From a checkpoint of a small image FSQ autoencoder.
Model: 5.38M parameters, 64-pixel images, encoder activation reglu, encoder moe top_k, encoder num experts 16, decoder norm batchnorm, decoder widths [32, 64, 96, 128].
Training: soap at rate 0.0042, 11500 steps, batches of 128.
Rows from block 7 of the encoder of a small image FSQ autoencoder, named by matrix and row number. Rows with one number within an expert belong to one neuron, the router's apart. Each number is 128 + 32 x the weight over its row's rms, rounded and kept within 0 to 255. All counts start at 0. After the name is the row's rms in percent of the matrix's.
After each expert's rows are labels from the 100 images, of 14976, where the router gives the expert most weight on average: "colour at peak" is the nearest of a few named colours to the mean colour under the peak. Only what is clearly more common there than usual is listed. The data: photos of plants and fungi (iNaturalist).
# router: router (encoder.blocks.7.mlp.router.weight, 16x128, trained with AdamW), inputs 86-127
# gate: expert gate (encoder.blocks.7.mlp.gate, 16x256x128), inputs 86-127
# up: expert up (encoder.blocks.7.mlp.up, 16x256x128), inputs 86-127
# down: expert down (encoder.blocks.7.mlp.down, 16x128x256, transposed), outputs 86-127

# expert 9
router.9 089 [139  95 166 145 109 117 119 186 155 122 155 167 171  88 123 167 172 195 111 109 160 144  77 110 118 130 172 182 144 136 108 113 148 106  85  98 135  77 111 139 177 104]
gate.0 086 [173 135 162 113 122 169 138 107 111 100 110 158 132  97  98 150  99  80 131 165 109 120 203  96 128 174 122 140 149 125  99 148 192 165 115 168 122 109  56  67 105 129]
up.0 072 [123 158  55 128 160 146 151 141 174 143 129 121  64 114 124 159 104 144 113 112 133 112 125 113  96 149 104 119 113  98 142 128  82 107 194 139 133  79 113  90 181 151]
down.0 053 [ 92 147 153 118 120  93  53 154  63  89 112 110 133  64 232  88 131 122 137 168 142 113 107 108 196 162 107 153 149 149 111 151 158 167 111 116 101 155 150 118 134 157]
gate.1 067 [150 165 156 162 127 133 170 101 232 138  92 150 128 129 117 114 143 136 127 114 123  66 155 127  91 133 104 117 176  69 156 119 103 103 141 133 128 146 116  72 103 152]
up.1 075 [120  74 147 101 140 192  77 129 115 132 144  98 108 133  98 145 121 138  94 139 111 154 156 143 152 160 116 133  72 146 107  94 127 115 110 153 121 139 142 180 152  80]
down.1 051 [ 71 112 111 125  97 131 188 131 162 129 142  90 135  66 159 101 174 115 140  99  86  93 140 115  85 156 134 136 176 169 108 132  61 157 150 128 167 114  64 104 106 142]
gate.2 028 [139 160 183 144 102 140 190 113 212 170 118  90 108 189 163 179  87 123 131  93 145 129 123 168 132 138  93 113  96  98 166  28 129 144 141 158  85 111 152 106 153 111]
up.2 025 [118 132 117 134 169 150 154  99 155  97 119 190 112  80 144 121 123 120  82 141 128  89 155 146 108  89  94 110 191 135 160 105  85 129 167  58 208 163 177 131 149 152]
down.2 022 [ 78 186 128  71 165 175 138 157 209 112 141 195 106 174 119  82 123 139 103 164 130 130 110 121 122 167 147  95 135 123 125 134  95 166  83  65 118 136  98 160 119  85]
gate.3 052 [155  51 129 130 164 146 149 133 114 127 143  99 137 125 123 109 134 179 157 156 133 144 164  62 125 129 135 142 100  85 138 205  96  97 170 165  88 163 118 145 158  71]
up.3 043 [126 167 127 101 166 138 133 137 111  94 116 130 110 118 124 162 180  71 161 124  93  46 134 176 124 141 108 127 169 150 142  82 106 133 107 160 168 190 193  52 142 172]
down.3 035 [127 128 139 131 130 108 112  58 105  78  79  97  81 121 125  91  68 109 113 148 130 201 142 133 123  59 198 129  89 114 116 197 164  72 155 138 100 145 155 138 151 121]
gate.4 091 [118 140 181 142 121  83 127 134 124 137 121 184 107  82 178 133 105 144 159 115 139 119 145 179 204 131 166 152 143 135 109 119 178 113 133 142 144  96 186 129 159  62]
up.4 080 [117 145 164 128 134  86  98 175 138 128 170 169 101  65 171 153  88 171 164 147 144 137 203 183 135 138 123 167 116 171 121  72 158 149 103 150 140  99 161 148 151  81]
down.4 096 [150  57  87 134 136 115 172 117  77  92 118  91 132 135 140  80 122  89 121 117 120 128  79 141 156 144  97 104 105 128 101 142 105 120 144 134 114 159 107  98 117 202]
gate.5 075 [147 138 124 147 136 141 187 127 109 128 124 130  80 104 152 111 123 187 155 142 154  97 202  81 115 108 120 193 138 115 112 120 142 110 130  90 145 162 147 197 146 123]
up.5 063 [141 146 118 129 134 113  77 160 167 114 174 103 125 143 125 189 182  75 111 179  90 138  73 189 119 115 142 105 117 172 125  81 103 136  93 123 161  91 153  67 162 148]
down.5 061 [103 178 142 102 126 148  92 101 163 131 154 191 146 101 113 108 110 153 123 130 161 162 167  76  89  92 131 138 180 146 147 122 128 107 111  85 126  77 117 156 126  66]
colour at peak: grey

# expert 15
router.15 115 [115 106 103 189 147 179 157 137 170 136 170 162 100  77 189 139 119 103  92  99 132 165 133  84  78  98 120 161 143 125 143 134 168 135 121 136 143  56 112 131 117 201]
gate.2 081 [ 96  96  92 172 121 138 123  67 204 153  91 120 107  90 126 147  99 151 128 166 175 196  45 155 192 109  41 148 171 130 192  77 194 103 148 113 102  58 117 157 156 152]
up.2 071 [164 144 121  77  90 130 116 222  99 115 145 144 119 123 137 100 160 133 114 123  88 130 118  96 119 164 151  57 112 131  91 152 116 129  84 152 143 209 147 103 171 104]
down.2 059 [104 149  94 162 141 117 110 126 155 142  98 185 143 108 141 145  65 109 143 127 191 193 134 114  62 129 152 135 163 105 149  75 120 151 180 145 110  52  34 177  60 103]
gate.3 046 [164 134 176 181 147 121 177 120 130 142 146 122 112 130  42  80 118 146 110 178 144 148 129 152 182 135  52  59 132 110  69 122 169 106 110 170 205 169 102 168  98 155]
up.3 037 [108 133  76 182 139 153 124 126 159 128  96 149 206 104 172 192 102 116 105 144 174  72 158 108 126  98 132 173 121 104 151 114  93 144 143  90  85  62 182  63 167 106]
down.3 028 [146 143 119 104 161 133  82 118 113 150 125 159  75  95 156 101 120 131 134  95 125 142 159 139 153 122 165 129 121 117 105 135 193 153 178 122 146 205 178 138  74 108]
gate.4 029 [166 128 127 128  45 149 140 125 141 128  87  87 165 102  63 149 144 123  94 143 116 131 121 150 109 178 140 104  91  81  84  54 148  92 113 176 177  94 135  67 145 157]
up.4 026 [131 136  43 186 145 160 162 111 113 105 123 134 157 168 107 103  83 133 113 117 152 113  99  35 187 139 117 139 105 179 193 169 140 163 154 113 139  43 113 193 136 101]
down.4 024 [151 138  99 130 115 138 124 136 149 116 123 173 116  89 162 103 127  84 130 148  79 141 128 139 178 164 145 127  67 188 104  93 173 131 136 161 103 180 147 111 119  73]
gate.5 052 [157 145 144 169 141 160 170 107  89 104  96 175 126 159 124 120  83 174 139 118 134 110 152 146 137 144  81 107  95 142 147  91 123 159  87 123 100 123  73 130 122 113]
up.5 042 [ 98 109  88 123 162 145 130 152 113 120  94 133 106 137 164  89 125 179 178 116 142 223 138 159 147  93 155 103 146  88 105 158  82 115 135 118  92 172 144 172  97 158]
down.5 036 [154 180 149  52 145 144 143 108 137  78 114 150 110 153  97 108 115 101 102 204 120 112 130 164 132 143 124  79 134 151  81 152 202 130 180 178 144 131 171 161 154 118]
gate.6 089 [ 98  54 120  56 103 128 128 175 132 183 142  97 112 128 134 148 137  84 180 115 170 107 101  99 126 136 122 112 116  89 166 124 148 154  82 146 127 137 126  93  93 199]
up.6 073 [159  95 105 141 145 142 109 158 126 187 210 132 117 134 110 165 123 111 150 136 125 152  88 131  85 140 143 172 114 107 151 106 185 138  91 191 109 151 129 123 119 160]
down.6 052 [ 87 106 134 136 143  84 169  97 127 104 105 161 104  99 105  77 130 119 136 164  96 126 192 162 147 138 149  87 145 141 107 118 101 127 194 139  85 118 130 122 170  91]
gate.7 070 [152 111 128 143 166 131  90 141 136 127  47  89 182  68  67 147 161 187 122 133 143 140  58 134 154 105 163  98  90  95 147 189 106 104 100 149 116  97 163 111 145 179]
up.7 065 [113 111 102  76 115 120 149 148 107 110 146  48 164 132 140  88 132  94 117 158 126 127 106 179  88  96  76 125 152 164 124  64 124 142 138 212 142 153  89 120 191  92]
down.7 044 [134 137 119 130 107 129 130 144 125 139 175 166 145 107 175 155 163  77 113 115 124 136 131  83 146 113 143 185 103  96 190 161 113 137 183 112 114  90 113 133  91  87]
colour at peak: white; pink

# expert 5
router.5 088 [114 138 169  91 114 104  49  58 101 123  66 111 120 155 152  79  82 113 161 154  87  82 120 130  70 121 187 169 130 137 147 111 135 133 139 134 107 131 135 109  79 107]
gate.0 068 [109  96 149  67 165 118 182 147 112 132 124 107 159 102 137 138 145 156  91 138 115 230 110 126 155 130  97 128 133 115 100  76 173 154 140 118 168 176 144 160 122 128]
up.0 079 [195  80  96  95 171 153 186  99  82 165 112  93 156  93 130 176 142 128 108 118 148 135 140 110 131 121 110 103 143 100 127  84 143 129 137 179 161 188 171 144 109 115]
down.0 055 [140  92 226 131  89 108 153 156 165  94 113 185 173 148 140  77 151 149 126 126 131 194 132 109  65 137 183 133 132 127 108 174  85 136 121 164 134 105 139 142 152 146]
gate.1 033 [117  93 131 169 116 166 155 101 120 171 135  82 142 101  78 100 170 156 127 148  82 125 103 138 120 110  80  86 110 182 114 141 112 173 121  99  81  89 116 142 132 135]
up.1 026 [129 152 108 183 146 146 121 169  98  96 128 103 113 128 168 132 158 110 174  75 175 115  49  78  99 109 112 117  75 187 176 130 129  92 148 148  96 118  85 155 139 148]
down.1 023 [120 116 175 146 142 128  78 174 167  66  67 119 158 153 140 144 133 135 132 155 107 133 119 150 184  98 131 101 209 135 113 119 124 137  69 132  81 147 146 124 160 120]
gate.2 026 [171 112 134 189 121 173 130 163 128 177 163 106 152 122 103  98 156 174  70 140 180 127 104 145 173 107  93  69 151 168 147 107 133 125 133 156 117 157 150 108 132 125]
up.2 021 [130 158 175 115 135 110 191 124 150 123  98 141 169 164 141 156  90 175 104 109 164 168 117 125 177 133 156 148 104  89 157 208 127 114 139 145 115 191  94 121 175 156]
down.2 017 [171  69  97 181 162 145 102 129  54 110 149 111 133 112 152 101 207 168 130 104  94  81 141 144 126  91 129 121 147 190 136 112 151 129 144  89 160  68 148 101 115 145]
gate.3 049 [115 123 145 183 140 181 151 135 114 142  41 108 121 184 134 107 183 136 140 140 119 119 109  84 149 113 120 185 151 150 162 154  73 182 101 166  37 129  90 115 161  68]
up.3 039 [165 120 131  96 107  92  83 169 208 124 214 152  86  90 114 136 123 138 118 141  88 137 129 145 138 166 118  77  73 115  90 100 155  90 146 147 169 114 122 143 107 209]
down.3 032 [108  60 139 173 152 154 176 119  61 100  67 126 172 173 130  80 144 174  90 136 145  94 130 105 126 103 121 191 157 144 153 150 104 158 163  94 153 114 132  70 214  54]
gate.4 083 [136 113 110 135 180 109 209 159 182  75  99 131 142  87 107 120 133 149 133 153 110 183 104 146  96 136  85 172 126 130 119 148 149 111 166 139 123 131 163 120 120  88]
up.4 083 [130 175 157  75 122 155 140  81 107 150 121 145 123 160 116 140 162  85 112 139 121 105 154 142 146 132 174  94 116 107 171 162 169  95 123 131 135 155 185 128 127 175]
down.4 108 [ 67 136 118 139 185 140 108  97 107 133 109  95  78 149 146  82 131  95 141 117 139 155 112 141  88  63 101 175 114 140 181 132 111 104 163 128 107 114  89 201 151  84]
gate.5 041 [ 86 125 184 117  89 140 151  98 121 106  88  71 152  99 143  98 226 201  97 128 138 143 157  54 114 123 151 133 162 111 124 104 132 112 153 118 107 114 135  58 166 119]
up.5 031 [124  80 110 188 117 122 174 117 163 152  55 102 161  94 113 118 111 178 101 152 142  56 200  86 133 137  72 141  94  90  73 111 131 111 109 114 142 229  97 119 139 186]
down.5 033 [194 157 110 114 115 155 115 163 130 113 198 156 163 103 155 150 167 126  85 121 123  84  87 120 113 114 132 115 126 177 182  87  81 140 169  77 145  67  87 104 141 121]
colour at peak: black

# expert 1
router.1 095 [129 128 154 122 154 132 179 151 142 121 175 186  88 154 104 130 151 199 138 125 166 128  66 159 176  92 185 186 184 159 119 119 165  95 112 198 182 111 150 156 119 127]
gate.0 122 [150 115 131 141 117 114 159 176 140 177  57 145 125 208 105 121 130 129 116 109 138 116 155 102 123 117 164  91 139 101 146 132 127 167  68  78 115 150 140  97  97 149]
up.0 091 [106  69 147 114 120 119 167 130  92 118 148 135 160 117  88 135 112 127 106 125 146 131 135  78 122  85 146  75 121 109 144 116 122 181 153 131 144 198 140 137 130 193]
down.0 109 [142 142 125  93 122 122  62 109 132  88 111 149 115 181 141 154   4 140 187 104  80 216 168 139 124 118 140 172 161 160 126 133  94 117 167 117 149 119  93 194 122  73]
gate.1 168 [114 116 116 185 127 141 135 108 109 115 162 105 105 118 154 105 182 119  77 120 174 130 161 127  99 129 103 116 124 139  94 134  92 109 126 136 159  71  50 121 109 134]
up.1 186 [105 126 116 139 119 140 132 141  84 107 140 141 109 106 151 152 129  91 111 148 126 182 169  90  95 119 114  86 108 138 148 151  82 110 141 156 124  89  67 103 131 119]
down.1 180 [151  90 137 119  96  61 168  77 148  99  98 164  95 114 107 151 139 151 104 123  99 177 128 136 186 172  93  89 155 148 112 132 169  94 119 143  97 102  97 143 102 105]
gate.2 123 [119 108 139 128  59  87 115 141 185  95 166 106 160 102 112 196 145  68  84 166 145 109 147  93 126 108 113 156 178 136  66 108 147 115  94  52 108 165 142 112 125 153]
up.2 100 [128 131 134 138  84 106 109 162 139 160 101 115 139 104 136 189 129  62  98 165 132 138 112  99 114  99  95 177 203 154  89 153 113 109 140  47  93 195 155 101 133 142]
down.2 113 [162 101 164 146 119 100 124 152  78  96 140 163 116  79 113 162 111  66 109 118 119  85 123 158 157 160  62 102  89 141  95  92 132  99 171 127 151 139 128 105 154 134]
gate.3 028 [128 173 155 167  92 137  90 110 135 144 130 119 103 141 111 160 113 198 112 146 118 145 182 141 123 183  39 103 170  94 122 141 152 168  91 133  90  81 144  68 147 150]
up.3 022 [163  90 145  94 119 147 139 121 122 110 158  65 150 164  88 125 170 140 157  91  54  60 167 135 127 130 112 125 136 101 178 167  75 126 104 156 141 112 116  82 113 170]
down.3 020 [103 126 128 113 162 115  54  90 142 152 107 120  63 141 163 120 162 104 128 173 105 113  87  82 155 109 105 136 125 172 147  98 154 149  94 110 135 179 104 130 121 133]
gate.4 139 [133 101 167 185 118 119 154 160 139 139  75 162 172 133 112  90  88 110 145 114 100  87 188  95 130  61  99  76 130 153 169 195 112 138 123  93  77 199 100 151 127 129]
up.4 239 [151 119  94 135 135 143  85 164 162 164 128 153  84 135 152 119  91 170  99 102 156 192 135 156  89 162 142 186 122 141 174 157 127  59  64 134  94 144 133 151 105 129]
down.4 204 [113 105 171 170  83 105 150  87 120  83 100 135 155  92 111  79 116  80 154 170 124  88  94  85 167  93 133  78 128 114 106 190 130 171 160 118 141 126 111 135 129 119]
gate.5 047 [144 120 109 138 114 111 128 175 188  99 175  58 168  82 138 188 135 156 128 126  92 121  58  88 171 137  93  89 128 113 138 175 196 179 144 168  72 109 134  73 150 127]
up.5 042 [ 84 145 106  98 202 205 111 188 138 161 117 117 143 141 161 201 174 162 115  95  99 162 154 150 179 127 169 183 158 137 107 129 144 110 136  49  78 101 158 120 107 105]
down.5 024 [ 98 123 174 156 120 144 148 164 108 130  72 136 147 104 170 100 119 126 150 178 116  54 138 121 129 103 134  69 171 116 122 161 175 109  97 132 127 131 166 150 114  90]
colour at peak: brown

# expert 2
router.2 122 [155 113 137 144 158 141 161  93 195 135 128 123  88 142  93 155 100 101  66 150 116  81 119 131 126 121 132 141 123 103  86 123 193 162 103 207 157 101 167  73 113  99]
gate.0 044 [155 129 127 110  97 136 143 131  93 143  49 157 160  84  95 169 148 143 143 138  97  64 142 175  80  88 135  62 156  95  78 173  97 131 149 117 128 115 174 163 151 154]
up.0 032 [137 109 106 166 119 142 168 115 116 111 121 161  97 141 111 152 207 173 137 137 152 132 127 126  80 164 124 123 116 133 123  87  66  90 134 150 114 109 148 119 165 116]
down.0 022 [129 141  99  94 120 168 158  69 104 144 113 148 121 121 147 145  66 113 152  85 124 138 143  98 108  94 126 172 117 136 151  84 111 106 140 181 144 168 170 155 103 152]
gate.1 214 [147 112 143 104 114 121 106 140 171  91  94 139 134 135 108 135  75 131 149 157 120 139 134 115 176 137 115  81 112 148 145 123 147 105 136 143 119 152 146 138 119 104]
up.1 231 [135 132 168 123 142 119  80 147 173 111  95 120 173 155 122 135  95 136 113 129 132 132 170 123 195 152 121  91  84 172 116 176 149  81 156 120 111 115 119 132 121 124]
down.1 184 [126 137 120 131 132 144 135 118 140 126 153  61 145 139 169 111 132  77 120 133 131 103 113 141 195 114 107 139 183 117 108  94 139 128 143 112 136  84 119 124 203 114]
gate.2 124 [111 126  97 176 142 146 138  97 153  63 135 173 114 116 104  70 104  80  95 203 135 122 103 120 108 127 149 166 128  78 112 163 113  83 118 201 160 104  94 119 149 121]
up.2 120 [179 156 140 125 127 122 165 120 162 132 112 175 108 156  80  57 148 123 116 190 106  77  90 112  88 110 155 116 163  84  51 168 120  97  82 191 128 140 116 115 111  95]
down.2 186 [172 159 115 153 126 162 111 125 135 168 200 160  93 144  93 156  70 126 127  68 151 164 168 119 141  84  60  96 116 148 110  94 150 125 123 139 150  92 125 160 102  93]
gate.3 099 [ 97 114 145 141  91 180 219 130 116 185 166 120 170 163 118 160 119 100 131 147 127 121 129 133 129 123 169 153 138 157 169 130 157 114 179 163 153  95 150 135  99 136]
up.3 088 [ 93 120 132 148 100 172 158  71 138 172 163 159 190 163  94 174 111 111 102 105 111 120 166 152 129 146 184 167 108 136 108 195 127  52 137 182 113  99 143 124  88 146]
down.3 065 [144 123  59  82 172  96 105 152 122 118 134  97  96  75  97 113 120 144 103 105 139 157 119 144 152  62 115 101  45 111 136 123 135  63 166  70 186 156 148  97 138  92]
gate.4 041 [141 119 156 150 174  90  65 159 166 115 121 127 148 125  84 162 137 151  79  92 105 125 160 132 169 153 109  78 137 131 162 190  92 153 149  78 107 118 148 104 167 104]
up.4 029 [166 130 139  94 133  87 168 164  87  84 140 119 165 115 151  92 123 110 103 108 134 113 158 105 189 138 112  12 136 128 165 142 110  64 107 178 124 159 112 125 197 145]
down.4 027 [112 131 180 145 128 108 109 138 132 117  55 105 164 102 110 145 127 118 122 151 152 105 104 110 121 164 130 152 158 125 148 143 112 156 170 114 145  94 112 122 120 133]
gate.5 044 [114  98 154 146  98 120 135 189 149 156 130 109 120  94 138  96 194 149  82 155 138  77 159 133 189 161 154  74 154 128 105 114  95 158 121 138 152 122 168 106 187 113]
up.5 037 [103 136 133 120 100  84 113 134  78 183 134 129  80  76 105 194 121 141 161 150  81 115 197 142 132 125  92 148  72 109  93 135 161  84 104  89 103 150  97 173  88 168]
down.5 023 [135 163 149 100 112 133 159 157  96 101 133  81 112 104 178 145 155 162  59 147 181 131 162  77  89 131 135 183 127 115 152  79 106 169 148 201  91  89  97 137 114 101]
colour at peak: green

# expert 4
router.4 102 [115  94  77 105 161 178 160 160 117 148 179 190 131  91 205 116 108 163 120 135 159 123 143 170  85 152 157 151  94 117 106 128  88 140 126  90 126 136 160  91  71 151]
gate.0 112 [147 143 189 106 161 137 104 145 121 136 117 114  52 151 142 156 129 186 116 136  76 163 156 152  87 159  64 160 125 153 165  90  84 134 121 165  43 147 126 108 147 102]
up.0 109 [130 125 149 135 140 111 111 136  77 149 128 136 147  97 116 169 141 130 162 120 138 146 143 118 127  62 113  65 171  81  81  91  82 207 142  77 119 127  84 174 109 116]
down.0 158 [115 114 134 100 125 149  70 140  90 124 154 110  80 132 142 119 147 138 103 113 132 146 172 130  95 172 206 183 145 111 116  93  98 100 117 110 123 137 131 131  98 118]
gate.1 038 [168  99 207 142 153 119 102 199 125  61 132  83 130 137 142 184 127 108 137 174 132 128 112 115 149 171  91  99  74 122 131 116 131  67  96 157 120 115  54 101 164  92]
up.1 036 [ 74 169 177 108  93 121 105  81  87 130  38 116 154  87 101 127 120  24 146 184 141 128  44 116 156  85 141  58  96 146 127 165 132 160 109 118 172 147 170 142  86 148]
down.1 026 [121  98 125 162 141 139  95 159 103 142 138 120 169 161 165 135 115 171 133 136 116  90 191  65 103 131 119 161 178 160 151 100 120 166 115  97 123 150 102 105  80  94]
gate.2 026 [125 143 161 177 110  99 155 116 141  60 115 106 161  96  79 220 110 143 110 108  98 130 149 124 163 172 144  72  88 170 156 130 143  88 150 143 115 137 101  94 171 108]
up.2 021 [148 191 128 120 165 194  93  99 119 138 137 133 154 196 159 170 187 137  89 108 155  92 148 120  90 137  85 143 137 116 124 170 100 157 134 146 141 147  96 130 163  74]
down.2 018 [108  94 122 106 131 165 127  67 116 177 110 132 152 152 102 109 103 128 110 112 137 117 169  69 107 152 127 115 159 155 166 116 176  86  94 122 150 114  96 121  50  64]
gate.3 117 [ 96 142 113  94 159 129 114 153 114  73 155 114 128 155 143 163 104 179 122  70 109 168 235 206 168 129 190 119 127 106 120 175 110 115  64 106 109 150 154 159 146 106]
up.3 132 [ 46 147 100 107 102 150 138 101 109  95 142  94 161 151 127 131 180 178 116 116 122 142 198 173 142 123 164  66 142 115 116 174 107 119  96  79 115 148 146 190 118 112]
down.3 132 [183 170 139 177 159 101 105 113 176 125 115  82  91  52 145 146  58 102 159 207 117 121 104  91 117  94 133 175 135 114  85 108 137 138 159 181 141 154 130 119 137 122]
gate.4 049 [ 97  78  90 110 104  99 192 119 152 110 147  73 144 121 126 129 180 133 145 132  58 113  72 172 157 143  77  94 101 132 135  90 110 101  86 113 120 153 151  92 137 120]
up.4 042 [121 135 160 147 160  97 147 138 124 128 127 167  76  66 127 121 131 184 106  79 158 195 139 183 139 134 125 138 151  87 137 123 163  97 123 151  84 117 139 131 150 115]
down.4 035 [153  80 130 156 115 141  73 152 161 177 151 169 140 117 103 144 150 139 157  64 126  50 165 154 121 100 116  79 184 116 138 109 142 146  69 103 147 115 137 122 155 127]
gate.5 034 [161  78 139 138  83 134 119 121 132 123 151  52  90 168 112 116  30 236 146 141  89 128 126 167 172 147 100 154 132 118 171 126 125  90 145 163 110 138 105 114 169 140]
up.5 040 [127 160  86 127  85 116 204 135 166 160  80 112 103 102  96 129 186  70  87  93 202 131 135  91 103 132 120 138 127 116  95  93 102 176 191 165 138 144 145  78 110 135]
down.5 034 [162  34 106 136 157 145 111 132  76 134 122 147 126 145 139 136  76 177 114 132  51  90  97 166  64 127 106  94  89 106 175 153 139 102 161 137 110  60 136 137 141  93]
colour at peak: white

# expert 8
router.8 105 [117 105 140  78 107 127 177  79 195 107 128 128 142 137 119 139 141 145 114 190 136 161  80 170  83 147 151 154 170 146 114 105 169 122 122 184 157  99 129  93 149 129]
gate.0 156 [ 71 149 112 128 116 129 128  47  94  73 102 146 126 135 170 143 104 147 191 101 167 100 138 135 122  85 163 171  97 157  94 153 119 145 110 124 181 102 151  91 154 136]
up.0 127 [200 113 134  87 131 159 106 202 163 160 154 113 136 102  96 129 160 106  86 152  92 178 122 124 135 182  91 112 144 110 136 133 151  97 152 144  82 158  72 148  91 155]
down.0 155 [122 111 130 108 125 145 112  45  80 116 138 181 113 131 161 148  98 106 139 159 109 158 111 156 106  83 146 172 138 141 101 139 136 140 100 114 171  88 121  75 122 105]
gate.1 134 [159 152  91 132 102 157  73 140 131  70 128 154 139 120 125 158 123 193 154 126 182 112  73 158 141  46 140 192 135 173 147 117  96 150 164 116 102 126  49 137 138 107]
up.1 165 [102  77  57 173 195 166 108 159 147 128 117 153  97 107  82 131  86 100 125 127 163 155 111 145  88 132 210 126 129 124 155  52 116 120 169 131  92 119 123 182  46 128]
down.1 157 [168 170 143  88 103 135  77 103 112 120 139  21 162 130 127 139 117 120 151  97  93 204  73 107 149 125 161 113 182 160 121 148 145 111 166 155 126  82 156 110 135 136]
gate.2 072 [ 80 153 175 151 153  91 126 103 185 186 153 187 151 127  55 155 144 118 136 101  99  82 120 124 180 109 100 107 116 133 140 129  89 161 181 113 136 110 142 120 148 140]
up.2 056 [ 63 100 117 172 142  98 126 142 136 135 109 152 157 130 143 115 168  72 125 187  84 141 114 144 148  82 183 118 138 102  75 126 151 145 144  98 186  88 127 103  88 142]
down.2 040 [162 133  65 176 119  79 136  97 135  84 154 101 140  92 134 124 116 121 143  93 207 204 139  93 119 132 153 167 167 103 154  67 101 133 145 176  78 141 147 102 100 130]
gate.3 036 [118 134 137 100 174  87 180 137 129 115  94  74 126 122 187 126 142 146 130 116 148  52 172 113 144  97 119 159 127 148 135 133 126 206 135  87 148 118  97 152 143 197]
up.3 036 [112 141  79 146 159 115 136 109  91 175 189 191 123 162  85 164  81 159 139 154  82 105 196 131 112 102  79 116 168 113 175 195 113  59 101 111 146  97 154 169  96 170]
down.3 022 [164  81  97 139 114 138  93 116  74 176 173 173 109 184 122 107 129 111 110  89 146 182 127 130  85 172 102 103 155 157  88  85  76  99 175 134  81  95 150 154  85 137]
gate.4 056 [129 137  78  88 116  90  38  98 172 163  73 141 137  53  65 179 131 148 116 129 126 116 128 182 185  90  99 118 128 118 126 180 135 102 165 147 176 111 206 175 130 122]
up.4 051 [118 142 139 151  97 133 175 136 112  99 175 135 117 197 168  70 141 100 117 121 105 117  91  87 112 142 116 154 142 134 150  93  82 144  67 132  66 183  51  78  96 142]
down.4 054 [101 132  80 103 119  75  42  76 160 143 102 124 139  56 120 153 121 132 147 124 111 192 123 171 113 128 127 166 129 122 134 142 144 183 178 107 171 123 190 159  96  99]
gate.5 163 [169  84 123 152 153 103 134 173 111  97 139 167 111 115 132 150 134 137  66 125 145  63 112  83 128 139 125  81  70  98  98 171 129 115 126  94 173 134 142  77 102 154]
up.5 283 [121 168 176  91  94  98 103  91 157 158 113  82 124 102  98 182 157  82 161 109 144 105 124 136 154 121 122 142  67 147  85 142 173 118 130 142  96 122 117 195 164  53]
down.5 175 [137 117 125 131 157 124 128 140 109  52 157 117 113 116 107 127 101 119 106 122 123 109 118 121 172 129 103 112  53 127 133 142 149  94 106 130 143 137 148 122  93 215]
colour at peak: brown